Rows from block 2, named by matrix and row number. Rows with one number belong to one attention dimension. Each number is 128 + 24 x the weight over the matrix's rms, rounded and kept within 0 to 255. All counts start at 0.
# q: attention query (model.blocks.2.attn.q.weight, 256x256), inputs 128-255
# k: attention key (model.blocks.2.attn.k.weight, 256x256), inputs 128-255
q.125 [155 107 127 116 126 130 147 141  63 105 155 140 113 172 123 126 177  87 136 127 101 140 162 150 165 128 144  77 138 119 136 128 103 138 134 111 123 153 142 129 148 167 112  94  99 129 165 169 141 172 128  93 140 119 110 160 127 128 145  93 125 153 113 106 139  88 110 135 116  89 137 101 149 155 132 155 135 136 112 100 128 122 145 115 127 115 122 115 139 131 122  84 139 141 199 139  98 106 106 111 125 168 111 132 124 113 106 121 102 141 155 185 137 103  96 102 126 144 105 122 127 118 153  87 141 110 126 142]
k.125 [152  97 125 115 131 148 120 107 136 121 186 140 103 117 133  88 125 115 113 140 150 122 120 139 135 144 127 137 101 141 169 164  93 153 160 116 155  97 149 104 135  76 129 122 151  99 143 146 120 109 134 123 177  97 105  95 119 147 135 111 141 135 113 143 109 122  84 128 152 146 117 168 116 156 121 196 145 122 139 144 110 139 106 123 164 131 132 135  90 123 125 166 115 132 145 144  46 168  88 102  96 159  94 186 122 161 120 141  97 116 130 137 134 154 179  86 100 158 127  99 123 118 100  88 140 126 111 153]
q.126 [ 94 102 129 164 168 112 144  99 163 146 101 153 151 115 112 136 117 111 123 118 142 155 134 169 125 103 120 104  97 129 146 108 125 156 112 133 147 150 129 136 126 164 105 117 139 116 169 108 120 125 162  93 115  88 169 182 138 136 133 176 116 119 148 160  85 163 156 151 133 149 169 113 138 127 119  95 131 169 128 157 120 148 143 132 149 119 109 136 134 147 166 148 160 135 110 100 176 147 131 118 175 120  97 146 121 123 117 123 156  77  88 116 145 136 147 164 129 132 143 171 162 167 154 125 132 173  91 131]
k.126 [124 156 159 113 115 102  99 152 106 112 135 141 139 102 136 107 136  97 108 126 116  64 138 132 126 130 117 102 115 136 118 138 114 115 124 129 152 138 118 110 110 124 167 111 184 125 156 149 113 119 120  97 139 120 110 105 133 131 117 140 147 123 126 131 127 144 118 144 150 129 125 181 114 137  97 131 112 138  99  93  96 154 119 135 121 107 124 123 127 114 124 147 148 119 151 102 120 137 134 130 148 145  98 161  94 147 129 113 114 120 137 115 115  99 129 174 134 150 111 116 127 104 151 135 126 140 133  92]
q.127 [136 118 103  99 122 160 121 171 178 138 125 123 156 115 113  99 158 115 147  92 117 145  89 118  85 167 137 166 105 120  85 131 147 152 133 129 108  81 113 128 136 104 141 130 127 162 106 128 140 147 102 165 117  87  94 168 128 125 147 131  78 138 115 132 158 129 118 143 123 101 153 124 135 139 128 120 137 139 131 110 106 119 137 110  89 153 152 131 121 124 133 162 152 173 109 151 125 134 128 157 150  89 152  72 142 135 123 167  93 134 143 152 110 111  76 122 101 140 158 110 137 118 114 123  92 112 150 118]
k.127 [ 92 125 114 113 126 128 117  94 125 141 142 120 122 121 103 114 149 137 135 133 134 162 122 137 138 108 130 114 128 138 142 154 101 130  76 123 144 158 147 124 130 141  87 107  87 165 130 140 118 154 135 126 137 136 116 164 147 158 112 128 158 150 131 155 118 123 146 161 149 131 141 125 132 123 134 138 103 136 108 115 113 114 133 154 162 122 179 161 129 107 164 125 102 110 110 137 150 130 132 161 113 110 118  68 141 129 142 102 133 140 103 140  81  80 111 124 120 101 130 112 192 119 127 162 129 115 118 146]
q.128 [100 175 170  90 114 107 173 122  65  98 152 101 164 143 121 139 114 139  98 137 120  41 164 154  33 206 108  91 151 108  57 114 122 169 163  90 142 137 170  97 207 115 152 144 141 132 186 136 132 126 137 116 153 107 121 157 100 179 156 130 105 111 122 100 159 109 108 114 130 129 105 111 107 144  95  77 177  89 134 107 117 130 145 115 100  92  59 137 127 117 171 178 151 173 153  81 181 132 157 162 116 196 184  97 137 174  98 173 143 100 183 132 188  86 110 129 185 178 137 131 151 134 170 143 141 153 155 167]
k.128 [129  94 134  95 133 146 125  76 122 148 164  53  74 148 168 133  57 126  75 127 134 104 164 155 129 118 154 154 179 173 127 146 158 170 166 132 124 121 163 155 160 129 109 141 148 100 128 144  85  71 112 133 155 119 154 111 149  96 119 122 124 151 121 113 160  89 148 156 167 147 159 122 127 118 135 152 112 153 119  98 126 169  97 152 131 143  31 132 124 153 118  76 117 113 136 151 113 119 115 112  94 142 166 141 131 109 161 109 174 171 175 123 140 149 124 121 110 126 166 140  37 106 134 167 180 129 171 127]
q.129 [110 184  98 104 127 116 146 132 136 149 153 104 124 129 140 124 159 104 149  84 129 130 125 119  92 121 154 107 174 149 100 113 172 106 130 101 107 106 140 111 142 143 137 105 138 144 158  80 154 104 111 180 111 170 120  95 124 188 136 107 126 107  64 115  75 150 149 154 146 165 141 133  90 122 117 169 117 106 150 133 160  86 122 124 139 143 124 109 143 122  87 162  98 132  77 120 126 134 134 128  76 122 163  88 125 128 117 156 114 126 153 110 148 130 153 130 147 121 154  84 150 112 122 139 140  96 125 119]
k.129 [180  85  91 137 145 137 100 144 102 141 123 132  96 127 118 140 141 123 149 113 164 109 109  93 151 142 104  98 106 116  42  86 175 152 158 129 182 128 145 129 164 126 155 182 149 101 114 146 106 157 108 155 109 133 150  74 129 152 133 145 170 136  99 152 156 122 154  76 104 131 138 121 144 160 149 117 132 135  98 109 132  93 167 159 112 136  92 127 119 152 144  95 157 149  89 111 138 103 144 142 125 145 137 204 152 130 127 151 138  94 112 151 118 170 141 132 127 112 145 153  95 108 175  82  92 140 126 126]
q.130 [125 114 156 174 141 139 135 157 116  55 129 117 139 119 123  83  79  93 127 104  65  77 141 156 110 174 112 153 122 131 114 154 192 164 157 118 120 118  99  91 112 121 106 128 117 127 104 188 118 139 113 141 152 137 164 121 111  78  76 110 103  87 136  80 110 130 177  93  77 152  95  56 122 119 155  96 160 134 121 109  81 144 147 108  82 129  95 126 109 142 156  79 130 160 163 123 183 138 167  91 132 148 201 129 165 113  80 178 106 153 175 143 110 153  90 120 167 134 154 129  78 148 151 125 101 152 182 167]
k.130 [147 144 152 164 108 119 109  91 138 100 170 132 104 102 148 162 134 119 127 145 131  86 202 181 120 147  58 125 144 156 148 149 139 141 149 139  97 160 138 107 131  98 138 132 126 100 127 159 161  73  82  74 188  68 166 168 127 108  96 158 110 102 157 118 135 148 121 118 127  93  90  70 142 121 109  76 164 158 102  71  67 134 140 128  99 110 112 155 132 133 101 184 132 125 172 112 171 145 125 173 106 165 148 124 160 135  97 135  90 132 153  94 128 138  91 208 191 182 104 150  78 232 153  60  94 116 134 135]
q.131 [118 159 129 165 105 120 130 125 141 110 128 100 103 103 112 135 140 100 152 140 127  92 126 120 133 106 159 120 143 165 104 125 123  79 121 149 116 164 125 104  99 148 114 142 135 140 158 142 125 108 106  90 145 131 134 148 143 148 129 104 144 119 128 156 114  95 114 123 132  92 135 102 124 129  90 118 110 120 114 126 131 127 177 117 104 152 131 103 141 118  91 151 111 133 121 128 129 108 156  98 153  99 137 129  93  80 133 107 127 122 131 136 153 154 117 154 145  75 178 130 104 137  92 132 128 129 125 114]
k.131 [120 111 180 125 113 107 154 132 156 147 121 154 142 142 136 102 129 133 129  97 130 155 116  95 101 112 110 144 156 119 125 151 144 108 109 142 130 149 144 131 131 109 126  90 134 158 101 119 146  80 116 146 123 154 116 139 179 114 165 126 102 129 143 146 147 143 122 149 123  92 130 147 100 120 125 143 119 124 118 152 161 165  72 158 116 129 140 174 132 129 127 141 110 103  89 126 118 131  82 131 132 141 130 126 122 114 169 114 149 102  97 112 120  95  95 151 126 125 117 152 156 125 129 120 121 122 167 117]
q.132 [118 114 122 137 116 125 128 142 145 131 143 139 165 117 125 183 149 124  96 124 125 150 165 127 125  76 151  83 137 100 106  80 139 127 127 123 116 122 124 146 164 132 110 149 132 105 175 102  96 127  93 118 158 147 148 160 135 129 151 141 173 132 170 121 103 109 131 173 179 121 106 142  86  90 122 200 109 136 122 140 152 135 111 157 151 100 157 207 159 157 131 160  94 126 147 149  98 130 107 115 146 134 125 121 128 114 112  78 141 112 131 120 181 157 134 131 119 106 106 150  81 139 145 184 122  72 120 128]
k.132 [145 138 109 151 170 148 130 157 155 116 108 145 142 146 138 125 121 131 140 100  90 101 132 121 125 127 101 157 127  71 123 102 159 135 135  92 120 125 137 133 116 163 135 129 133 157 147  97 138 142 122 154 129 110 122 150 159 141 161 119 121 117  85 156 143  77 157  89 139 139 121 124 144 111 137  95 129  88 122 115 122 132 137  81  94 143 139 123 138 158 116 162  97 110 118 129 143 166  95 153 144 128 121 129 122 130 122 126 110 126 110 114 107 172 117 114 109 166 146 149 101 114 157 113 162 126 139 121]
q.133 [ 76 180 150 151 100  90 148 161 130  88 149 128 144 148 117 108 167  74 147 150 134 118  95 161 104 151 159 192 139 129  96 113 113 146 151 142  97  96  90 106 157  76 177  64 155 145 144 145 160 175 105 151 152 111 117 131 115 152 101 165  79 114  91 122 129 128 122  67 114  98 106  99 112 134 118 152 139 123 108 148 141 150 146 119  78  88 133 134 110  85 150 168 127 154 122 122 140 164 181 179  90 156 182 104 135 107 108 151 102 110 132 167 144 120 111 115 167 128 170  90 199 107 102 111 148 159 136 164]
k.133 [129 138 169 157  94 125 135 131  78  83 133 111 156 154 108 101  92 136 114 135 121  98 155 107 113 140 148 129 114 156 128 128 158 133 139 120  86 148 187 114 158 100  98  95 113 160 159 164 148 128 148 102 124 151  82 130 131 140 160  90  92 124 118 126 109 134  98 138 161 133 112 120 146 141 134 127 145  95 119 142 107 111  96 114 133 110  87 125 132 116 144 165 117 114 174 126 106 163 172 114 104 165 154 127 142 168 121 158  90 108 146 117 126  93 101 157 151 154 144 115 126 167 160  82 137 105 150 201]
q.134 [130  87 146 139 156 112 149 108 176 147 103 147 109 119 131 159 117 152 105 153 133 114 137 135 132  77 103 112 117 125 154 143 134 132 110 128 143 169 120 157  78 159 131 170 126 132 152 112 132 101 144 112 108 135 186 139 135 148 146 120 172 169 134 135 126 135 144 154 190 156 125 148 163 126 113 119 112 152 138 128 162 129 108 156 191 165 144 163 146 139 145 132 123 113 157 137 133 126  90 130 130 119  86 111 101 116 161 101 142 136 122 106 119 143 150 114 110 103 109 184 124 142 138 117 132 118  97  75]
k.134 [130  99 130 140 160  96 132 146 155 100 102 119 124 127 156 134 142  91  94 151 115 109 141 143 127 136  99 138 103 118 140 141 143 135 119 105 146 141 121 109 144 126 112 130 124 101 107 133  96 113 100 155 150  93 134 133 152 118 163 130 111 150 114 151 126 118 134 106 177 134 118 139 102 122 147 145 114 148 128 139 134 166 114 139 152 143  97 139  97 122 130  98 135 127 103 129 112 148  98 135 161 116  96 176  96 131 126  78 110 104 127 137 137 154 129 135 128  99 149 133 113 115 132 121 133 126 125 113]
q.135 [ 94 119 138  82 145 144 109 142 167 141 101 113 141 106 117 128 130 139 171 111 113 137 136 120 149 145 128 163  94 107 136 135  85 114 112 104 105 105  91  93  85 144 154 151 118 131  93 157 104 136  86 125 148 121 143 139 124 120 145 154 114 157 130 133 115 104 173  84 146 142 126 153 136 130 152 144  97 143 125 164 138 185 144 147 117 141 158 153  78 140 151  88 100 124  88 135 115 180 109 120 157 134 131 141  81 113 138  95 115 170  92 133 135 176  97 159 132 124 156 137 106 118 142 131 120 152 136 114]
k.135 [135 116 140 103 134 121 100 152 106 124 146 101 137 108 142 131 128 108 127 153 157 130 140 112 148 122 154 126 167 124 177 152 132 137 123 118 155 111 121 100 119 143 131 146 103 126 135 136 106 178 137 125 134 121 181 143 105 130 147 120 157 133  65  80 169 113 131  86  98 132 195 131 115 113 146 145 102 144 132 118 156 116 121 138 130 124 123 132 162 123 154 104 142 116 102 140 124 100 112 103 128  73 141 151 125  80 128 124 163 182 161 115 154 133 153  97 138 159 141 134  91 132 103 160 160 145 133 114]
q.136 [140 129 116  97 153 128 126  98 154 174 134 187  88 120 169 189 167 146 111  90 162 139 128 161 199  73 107  61 154 117 183 106  84 125  72 118 135 129 161 142  92 157 104 131 116 113 127  86  98 100 126 124 143 114 114 146 187 143 167 105 147 154 186 187 109 163  94 164 166 103 135 151 154 142 109 169 116 158 112 155 150 147 110 129 180 136 172 152 191 165 124 188 128  99 122 139 137  82  73 178 155 134 101 130  92  94 183  80 132 120  92  80 128 143 175 152  72 147  88 141 120 105 133  99 150 104  87  65]
k.136 [170 128  92 131 139 124  79 118 125 158 108 129 109 114 131 142 126 153 110 180 112 160 164 121 129 120  94 152  83 128 165 147 106 150 120  93 177 105  92 104 136 108 152 141 164 142 142 112 100 146  98 127  88 133 151 139 118 136 169 131 124 126 136 154 130 100 149 159 152 125 125 143  95 143 142 143 118 165 150 143 150 122 141 188 128 148 103 166 128 139 157 144 112 152 136  92 111 161 110 126 115 133 136 140 103  92 134  83 114 114  98 153 133 128 148 132 116 124 164 142 149  83 127 140 123 193 136 122]
q.137 [146 119  87 128 137 113 155  87  92 122 129 169 100 128 127 164 114 122  95 145 123 127 105 181 139  83 146 117 141  95 165 111  77 121 108 152 127 139 144 149 112 203  90 111 134  68 150 136 121 103 145  77 137 106 173 138 134 143 137 120 134 150 193 131  95 129 122 197 147 104 185 138 174  96 152 161 120 134  87 140 152 129 103 134 175 167 155 137 138 137 124 120 115 110  85 160 117  96 116 122 148 123 109 110  96 102 126 128 131 120 121 114 111 171 113 114  67 122 147 163 142 166 127 163 149 171  97 126]
k.137 [142 131 118 128 122 142 140 133 140 114 110 106 140 146 118 124 120 115 118 116 161 111 121 119 132 162 129 136  92 156 120 107 150 127 129 126 137 106 121 131 107 147 152 116 163 108 101 141  98 119 103 133 114 108 150 111 100 129 143 124 153 109 106 124 106 131 142 167 147 161 101 138 102 126 122 118 143 139 134 144 128 139 133 120 144 123 122 122 113 100  81 140 183 140 145 134 149 167 120 122 126 124 145 157 108 144 115 140  82 134 143 131 140 136 128 111 125 113 162 126  90 111 117  95 128 108 162 158]
q.138 [113 136 147 120  89 126 135 119 113 137  76  96 164 141 133  84  82  90 147 158  98 103 108 167 134 136  86 158 106 132 136  91 129 137 139 142 139 123  85 136 149 107 136 135 103 144 106 117 108 152 163 136 137 150 136 139 125  74 112 172  74 150 105 133 175 139 171 125 112 158 161 100  86 102  93 111 123 137 105 133 135 118 154 196  82 125 113 129 101 100 134 120 111 138  62 136 171 132 136 131 150 115 153 182 117 149 132 120 134 125 125 173 146 139 145 137 147 143 166  92 117 132 112 111 134 181 150 117]
k.138 [113 132 135 147 109 126 110 138 103 158 171 165 105 107 127 125 142 148 125 127 138 124 179 156 165 121 143 107 143 105  92 127 119 135 117 103 155 126 139 129 125 149 113 170 110 121 132 167 138 101  75 124 145 120 113 135 142  87 131  94 175 104 145 143 117 140 121 132 160 123 129 137 150 134 145 168 121 147 113  76 117 125 138  79 124 133 115 134 151 155  92 117 139 130 105  99  88 106 118  82 168 121 143 114 150 140 130 105  87 154 117  84 134 163 144 126 128 126  91 139  92 151 127 140  76  98 136  75]
q.139 [166 145 143 125 128 139 165 126  97 111 109 154  80 129 133 147 122 136 121 159 149 137 134 117 146 137 109 139 117  94 146 127 115 110 122 105 140 109 126 156 150 143 133 143 178 130 154 127 136  96 137 113 119 129 164 162 111 110 125  91 123 136 137  90 140 121 148 191 125 130 116 146 132 125 109 151 127 154 158 109 127 100 138 136 139 153 199 121 102 126 110 111 102 114 155 131 121 140 113 151 127 163  89 172 115  91 132 120 107 153 136 125 123 173 190 121 138 111 120 135  86 122 105 135 122 161 114  95]
k.139 [129 111  97 132 124  81  73 113 136 118 158 103 160 161 127 128 110 119 159 115 134 115 130  60 151  65 114  98 133 131 124 151 106 131 102  77 181 148 159 134 103 113 144 116 119 100 153 137 104 148 105  98 115 103 164 136 104 172 159 136 129 136 122 152 128  93  70 105 174 104 136 157 120 136 131 158  83 158 142 151 140 158 150  92 173  88 100  86 127 152  90 117 140 129 121  97 104 130 137 111 146 124  98 128  85 107 119  59 138 135 109 137 144  92 162 127 130 130 125 102 117  94 131 138 138 113 111 159]
q.140 [127 135 166 133 123 161 108  96 119 144 128 114 122 123 149  99 123 115 162 155 101 140 163 131 158 110 133 131 102 126 137 123 164  87 107 163 134 133 128 112 116 137 154 133 134  90 150 138 100 110  82 114  96 110 136 124 157 100 132 114 130 133 112 154 158 142 153 144 119 112 161 161 133  79 101 107 136 166 126 116 158  94 164 129 115 143 145 119 157 165 110 130 131  94 116 113 117 109 148 141 118 124  84 102 122  95 143 107 141 130 145 112 150 108 181 154  99 147 119 151 132 139 124 176 135  88 142 146]
k.140 [155 152 117 147 130 123 116 107 119 121 118 134 134 115 129 133 136 141 101 114 135 103 148 133 128 123 114 138 111 138 144 127 141 150 129 133 130 113  89  90 120 127 141 112 143 134 120 148 165 132 104 137 167 143 141 127 101  92 149 111 121  97 150 113 113 122 102 127  95 146 125 156 143 126 131 109 149 147 109 126 124 127 157 102 130 130 129 131 110 103 117 122 145 142 116 160 153 116 120  93 140 124 108 139 120 124 105 170 128 148 128 116 105 122 125 110 145 136 137 120 130 142 140 118 109 148 151 143]
q.141 [118 100  90 105 155 187 127  90 120 152 139 128 133 155  90  98 146 171 162 150 148 126 104 126 134 107 122  83 167 128 138 133  99 111  67 149 172 137 163 140 102 197  93 149  98  84  98 127 103 138 117 121 148 160 183 143 124 180 161 114 170 144 134  97 147  73 125 105 165 109 157 200 126 106 160 126 124 113 105 170 120 146 138 180 156 166 123 165 117 156 159  93  44  96  94 162  99 118 122 138 154 112  82 106  92  90 146 111 138 158 126 120 121 179 138 126 129  96 138 180 115 148 118 144 155 146 114 110]
k.141 [145 112 104 122 182 131  93  98 155 144  98 119 120 109 174 105 137 163  97 134 151 112 165 134 145 118 118 147 138 142 114 122 100 147 137  93 123  90 113 146  91 102 172 107 140 117 122 151 100 111  91 147 155 151 157 135 143 144 146 127 129 100 130 126 131  82 164 117 149 144 132 165  84 136 107 111 122 158 136 140 160 131 124 127 148 138  87 178 143 170 133 100 124 140 126 125 130 105  85  99 148 153 123 143 136  92 141  81 126 130 114 114 129 171 108 135 120 165 128 159 100 125 116 167 142 147 117 122]
q.142 [102 141 147 119 136 146 122 119 123 147 141 139 101 123 141 122 166 147 136  93 150 118 109 150 163 112 129 126 175 139 143 157 116 122 105 154 138 189 163 142 128 117 158 121 135 125 161 113 162 138 129 122 168 119  94 113 135 189 113 100 145 141 117 129 146 135 131 122 135 136 145 142 140 151  94 114 145 118 154 123 154 152 140  86 167  99 117 164 161 156 115 120 109  93 131 100 146 132 128 149 100 120 142 100 136 114 160 103 148 106 124  97 144 128 131 147 159 117 126 115 108 153 124 137 126  95 134  99]
k.142 [108 154 133 112 124  97 107 119 125 131 151 150 109 143 131 106 138 125 115 113  72 102 119 109  97 127 138 143 113 143 124 112 131 130 134 134 130 110 116 134 144 124 112  98 143 116 155 123 139 135 120 130 117 155 130 138 129 100 137 144 107 103 138 151 184 119 151 150 109  98  95 166 141  69 145 117 109 106 138 125 137 145 138 152 107 101 126  96 150 131 130 147 139 129 136 111  87 150 103 112 111 122 121 120 163 160 147 112  97 122 119 138 134 129 167 131 101 122 127 126 104 106 145 130 112 141 131 157]
q.143 [145 155 123 104 102 145 118 118 127 126 122  84 147 139 124 122 131 138 131 126 119 141 143 109 120 130 147 118 107 176  83 128 125 127 125 134 141 147 125 103 197 132 191 136 150 141 183 138 119 145 137  90 100 127 131 140 144 129 133 136 112 118 117 110 168 161 170  87 110 166 116  96 105 152 105 132 130 129 134 122 161 111 149 124 131 116 123  86 132 121  95  91 154 162 140  83 147 158 150 137 136 134 140  98 109 128 107 126 162 139 119 137 125  97  89 170 168 145 139 117 112 107 106 121 177 149 154  84]
k.143 [ 94 166 148 128  48 127 150 116 124 144 140 119 150 152 147 144 131 110 173 160 161 144 112  77  98 145 137 122 181  98 113 176 157 110 109 100 143 141 157 115  97 111 136  98 105 158 132  65 118 126 123 171 161 135 150 138 148 163 117 132  97 119 101 144 128 162 115  93 142 124  61 136 167 147 125 143 146 122 123 178  87  94 102  95 113 106 164 126 180 153 115 163 109 122 146 163 114 141 149 110 136 133 112 106 143 153 122 131 133 139 135  78 137 122 132 128 161 162 116 120 108 132 173 159  88 123 147 142]
q.144 [118  87 139  82 165 153 119 146 181 125 101 160  97 158 180 120 107 120 151 131 128 137 119 131 151 136 141 162 108 109 131 165 126  93 108 105 112 112  86 138  92 148 139 121 151 111  84 101  68  83 131 151  94 140 135  93 146  79 126 117 144 149 171 150 150 119 137 110 123 117 132 141 114 114 140 145 133 126 127 165 174 171 117 155 124 166 124 167 110 114 103 115 109 118 101 141 113 111 101 122 130  99 131 123 106 106 143 125 153 202 118 143 113 198 118 166 106 115 122 144  74 106 139 178 146 110 158 105]
k.144 [ 81 132 155 128 125 137 110 149 193 110  97 104 131 110 139 128  85 102  99 118 122 143 111 148 140 135 116 162 123  97 158 147 153 140 147 137 157 121  91 190 113 150 132 134 116 142  54 128 108 159 116 118 109 203 113  86 139 109 125 187 128 117  67 127 165  89 147 130 178 136 148 134  90 120 122 133 117 158 172 140 115 126 132 136 120 133 120 159 126 104 123  71 154 114 130 153 143 146 151  85  97  86 156 144  83  90 153 126 157 197 154 147 143 120  64  86 120  73 169 101  86  69 144 136 165 163 135 150]
q.145 [123  69 126 106 128 113 101 103 114 164 129 176  77 153 128 101 149 149 106  94 146 160 112  90 159  97 121 123 121 142 148 121 102  82 101 138 104 144 104  98  54 161 115 159 146 109 119  99  89 142 101 141 124 113 144 183 167 121 180  96 128 164  96 141  98 114 136 137 164 108 140 173 169  85 129 158 106  95  81 167 124 155 136 121 118 167 144  98 127 117 110 129  98  83 105 132  37 141  89 121 157  96 110 124  97  98 140 112 126 151  94 108  98 121 119 122 139 108 132 142 114  93 106 143  95  96  96 106]
k.145 [163  77 127 125 108  77 137 133  93 117 137 109  98 124 159 125 131 120 130 123  95  75 133 130  81 138 123 118 132 169 143 144 146 145 100 143 155 130 166 117 135 130 138 138 138 124 154 154 128  94 103 134 161 118 108 146 139 118 144 107 130 126 148 137 134 102 139 143 163 148  97 148 120 141 132 140 144 168 123  84  94 151 118 123 160 135  81 124 131 121  97 137 135 119 143 113 139 149 124 117 118 150 134 129  79 158 134 123 122  90 166 137 144 120 110 143 113 144 113 142 114 156 144 161 133 139 141 142]
q.146 [139 137 153 161 155 134 116 135 122  80 138  94 128 136 123 130 115 124 132 147  90 117 145 130 123 150 113 116 148 114 129 146 128 143 145 131 134 124 119 118 119 146 132 128 105 130 135 173 110 128 130 127 162 116 130 120 122 112  88 142 121 130 142 127 126  98 152  88 106 139 107  97 133 113 128 104 132 108 131 106 111 125 144  92 106 142 125 137 113 137 141 117 135 137 134 125 142 162 183 132 141 177 160 118 141 132  98 168 114 132 155 145 125 114 115 122 177 140 146 156 102 142 146 105 110 147 121 175]
k.146 [ 90 146 164 152 137 127 117 113 168 118 126 100 184 128 125 173 105 128 125 160 106 142 145 120 130 136 126 177 123 125 146 111 116 147 129 163 102 132 112 116 147 115 116 125 108 147 121 131 135 136 127 164 134 159  90 170 165 118 106 131 134 139 142 120 114 118 158 163 106 122 104 130 111 129 110 103 122 132 139 139 119 107 130 163  94 115 149 149 119 144 134 142 129 130 153 134 136 161 129 167  83 125 159 100 144 134 138 154 105 148 129 131 129 128 112 166 129 125 145 123 117 156 119 146 100 149 147 163]
q.147 [139 170 117  94  90 126 110 125  79 120 145 106 118 125 143 139 160 126 150 105  67  89 119 198 100 175 137 104 132 186 110 134 167 124 154 138 126 107 147 100 164  88 157 125 134  98 145 124 158 113 137 142 142 151 108 122 102 124 152 143 123  92 143 122  98 139 113  80  76 159 163 133 110 155 131 145 126  93 163 167 150 133 179 115  84  99 119 107 139 118 142 197 118 127 155 108 161 135 124 100  71 135 137  95 191 184 106 166 149 142 135 128 172  88 149 131 139 184 149 100 102 104 125 111 120 126 147 179]
k.147 [125 162  91 116 132 111 124 138 167 134 110 133 129 156 128 126 125 132 141 139 169 122 115 135 125 106 145 112 114  98 126 123 154 109 134 139 130 113  95 162 101 148 126 147 137 149 125  85 129 156 127  81  91 144 141  94 134 133 127 152 117 113 152 148  99 122  99 105 125 137 145 149 127 130 133 111 125 127 146 157 134 119 162 119 127 123 161 137 163 120 154 126 132 114 110 118 128 116 111 131 136 114 135 111  87 140 127 102 170 122 100 123 132 129 123 120 142 106 119 117 152 113 120 141 125 137  80 100]
q.148 [138 127 131 105 146 125 133 125  94 108 152 107 139 107 121 131 132 143  87 116 135  87 179 147  91 142  99 114 106 149 127 149 160 140 158 143 160 136 142 126 127 119 108 116 127 107 140 129 158  83 191 119 115  89 122 123 103 106 136 114 117 136 126 111 107 117 104 155 120 117 121 150 148 124 103 135 124 129 118 112 129 136 131  91  99 130 106 100 141 137 127 146 186 129 238 111 138 125 128 130 141 165 104 128 140 123 121 132 125 118 137 111 119 128 155 156 176 141 125 124 142 155 164 115 130 120  85 123]
k.148 [132  91 168  94 136 130 113 115 166 155 114 144 112 128 123 147 141 146 129  95  71 154 117 119 138 108 135 114 109 112 139 125 135 133 109 121 144 145 118 166 104 119 114 147 107 137 117  83 120 159 127 129 125 181  75 133 142 123 148 138 151 156 137 109 128 114 131 131 136 124 124 127 149 122 128 141 136 103 134 141 167 106 108 108 137 111 171 100 167 177 113  99 137 104 123 134 137 111 140 138 122  83 124 113 138 134 154 109 132 148 143 122 121 147 113 129  94 112 105  94 136 106 120 159 118 147 116 122]
q.149 [118  95 138 167 151 157 133 101 117 170 120 133 151 110 161 163 146 133  95 113 150 161 112 128 148  90 126 117 139  73 117 119 114 112  70 107 138 164 164 143 132 146  96 147 135 113 137  64 107 124 126  99 169 168 187 139 153 167 130  65 150 150 134 171 142 132 120 189 158  85 136 170 175 117 107 133 110 170 129 128 113 146  91 105 170 152 123 120 161 166 129 147  97 101 119 137 134 116 138  79 155 117 111  96  60 115 141  71 126 129 142  91 137 170 125 141 107 140 106 156 121 142 157 127 114  90 123  85]
k.149 [105  79 166 122 180 168 169 114  98 136 119 148 145 121 145 172 122 151 140  84 127 126 127 128 106 133  93 148 136 158 104 132 177 150 144 144  98 115 117 126 178 104 120 121 109 126 117 142 108 163 143 185 128 153 122  91  78 156 127 128 124 159 137 101  66 150 149 148  89 128 114 120 136 145 120  91 109 107 136 129 104 136 107 146 104 164 124 129 151 126 140 150 151 133 145 166 151  93 130  91  91 142 151 146 177 102 143 154  84 134 122 140 168 162 102 111 113 133 142 123 127 151 151 144 112 124 161 133]
q.150 [127 121 110 120 111 115  97 129 115 126 125 113  96 102 100 100 136 135 176 115 129 116 121 174 148 167 122  89 164 115 124 112 103  92 152 155 144 156 191 106 130 137 145 119 117 145 131 103 113 144 120 177 151 151 179 104 122 136 133 104 171 108  77 174 122 120 139 106 119 191  86 134 149 162 110 127 122 121 126 135  92 108 156 138 144  74 113 101 157 112 106 130 157 144 118  98 123 144 140 129 138 134 139 188 124 146 100 111 105 105 169  92 144 100 124 137 166  95 141 139 116 109 164 113 114 134 122 135]
k.150 [158 142 134 125 110 129 123 110 104 140 133 150 111 138 115 156 121 130  90  93 141 112 135 115 110 110 115 155 116 149 162  99 108 105 110  95 107 102 160 131 125 130 132 105 195  97 125 154 140 116 128 118 121 142 135 155 118 126 135 142  84 161 136 149  97 141  91 143 169 115 110 128 121 146 119 189 116 117 144 148 154 119 132 147 166 106  98 135 141 125  68 119 108 109 138 114  78 126 134 125 107 124 123 164 147  85 151  68 161 109 138 110 142 127 163 136  75 101 130 106  81 106  94 147 113 110 166 110]
q.151 [123 115 124 118 108 153 154 138 116 152 128 133 113 124 164  69 122 130 117 101 113 147 122  97 100 100 166 123 165 119 114 129 153 100 124 146 102 135 127 149 115 136 114 149 145 152 116 121  90 118 106 121 142 104 137 121 131 194 137  93 156 125 104 134 127 157 116 129 112 108 145 110 130 133 163 147 129 156  83  97 101 139 141 137 152 176 132  86 138 157  80 145 108 107 120 147 137 138 127 142 151 124 143 112 132 120 127 126 152 148 116 107 122 144 118 138 127 172  96 153 128 118 120 109 132 116 128  83]
k.151 [118 141 145  95 106 143 109 106 111 116 146 134 142 137  97 113 151 115 144 143 108  90 150 159 118 162 153 132 125 140 153 120  84 111 139 122 113  90 133 151 138 146 113 120 124  97 139  92 108 137 105  95 139 116 133 174 120  89 121 129 112 120  89 155 126 148 126 136 122 131 133 130 101 129 138 133 112 114 123 160 145 158 162 109 125  84 123 111 102  94 130 140 102 136 137 142 106 140  93 146 151 154 112 140 116 133 137 114 144 130 128 130 133 106 146 130 133 108 137 136 106 119 117 126  94 144 152 120]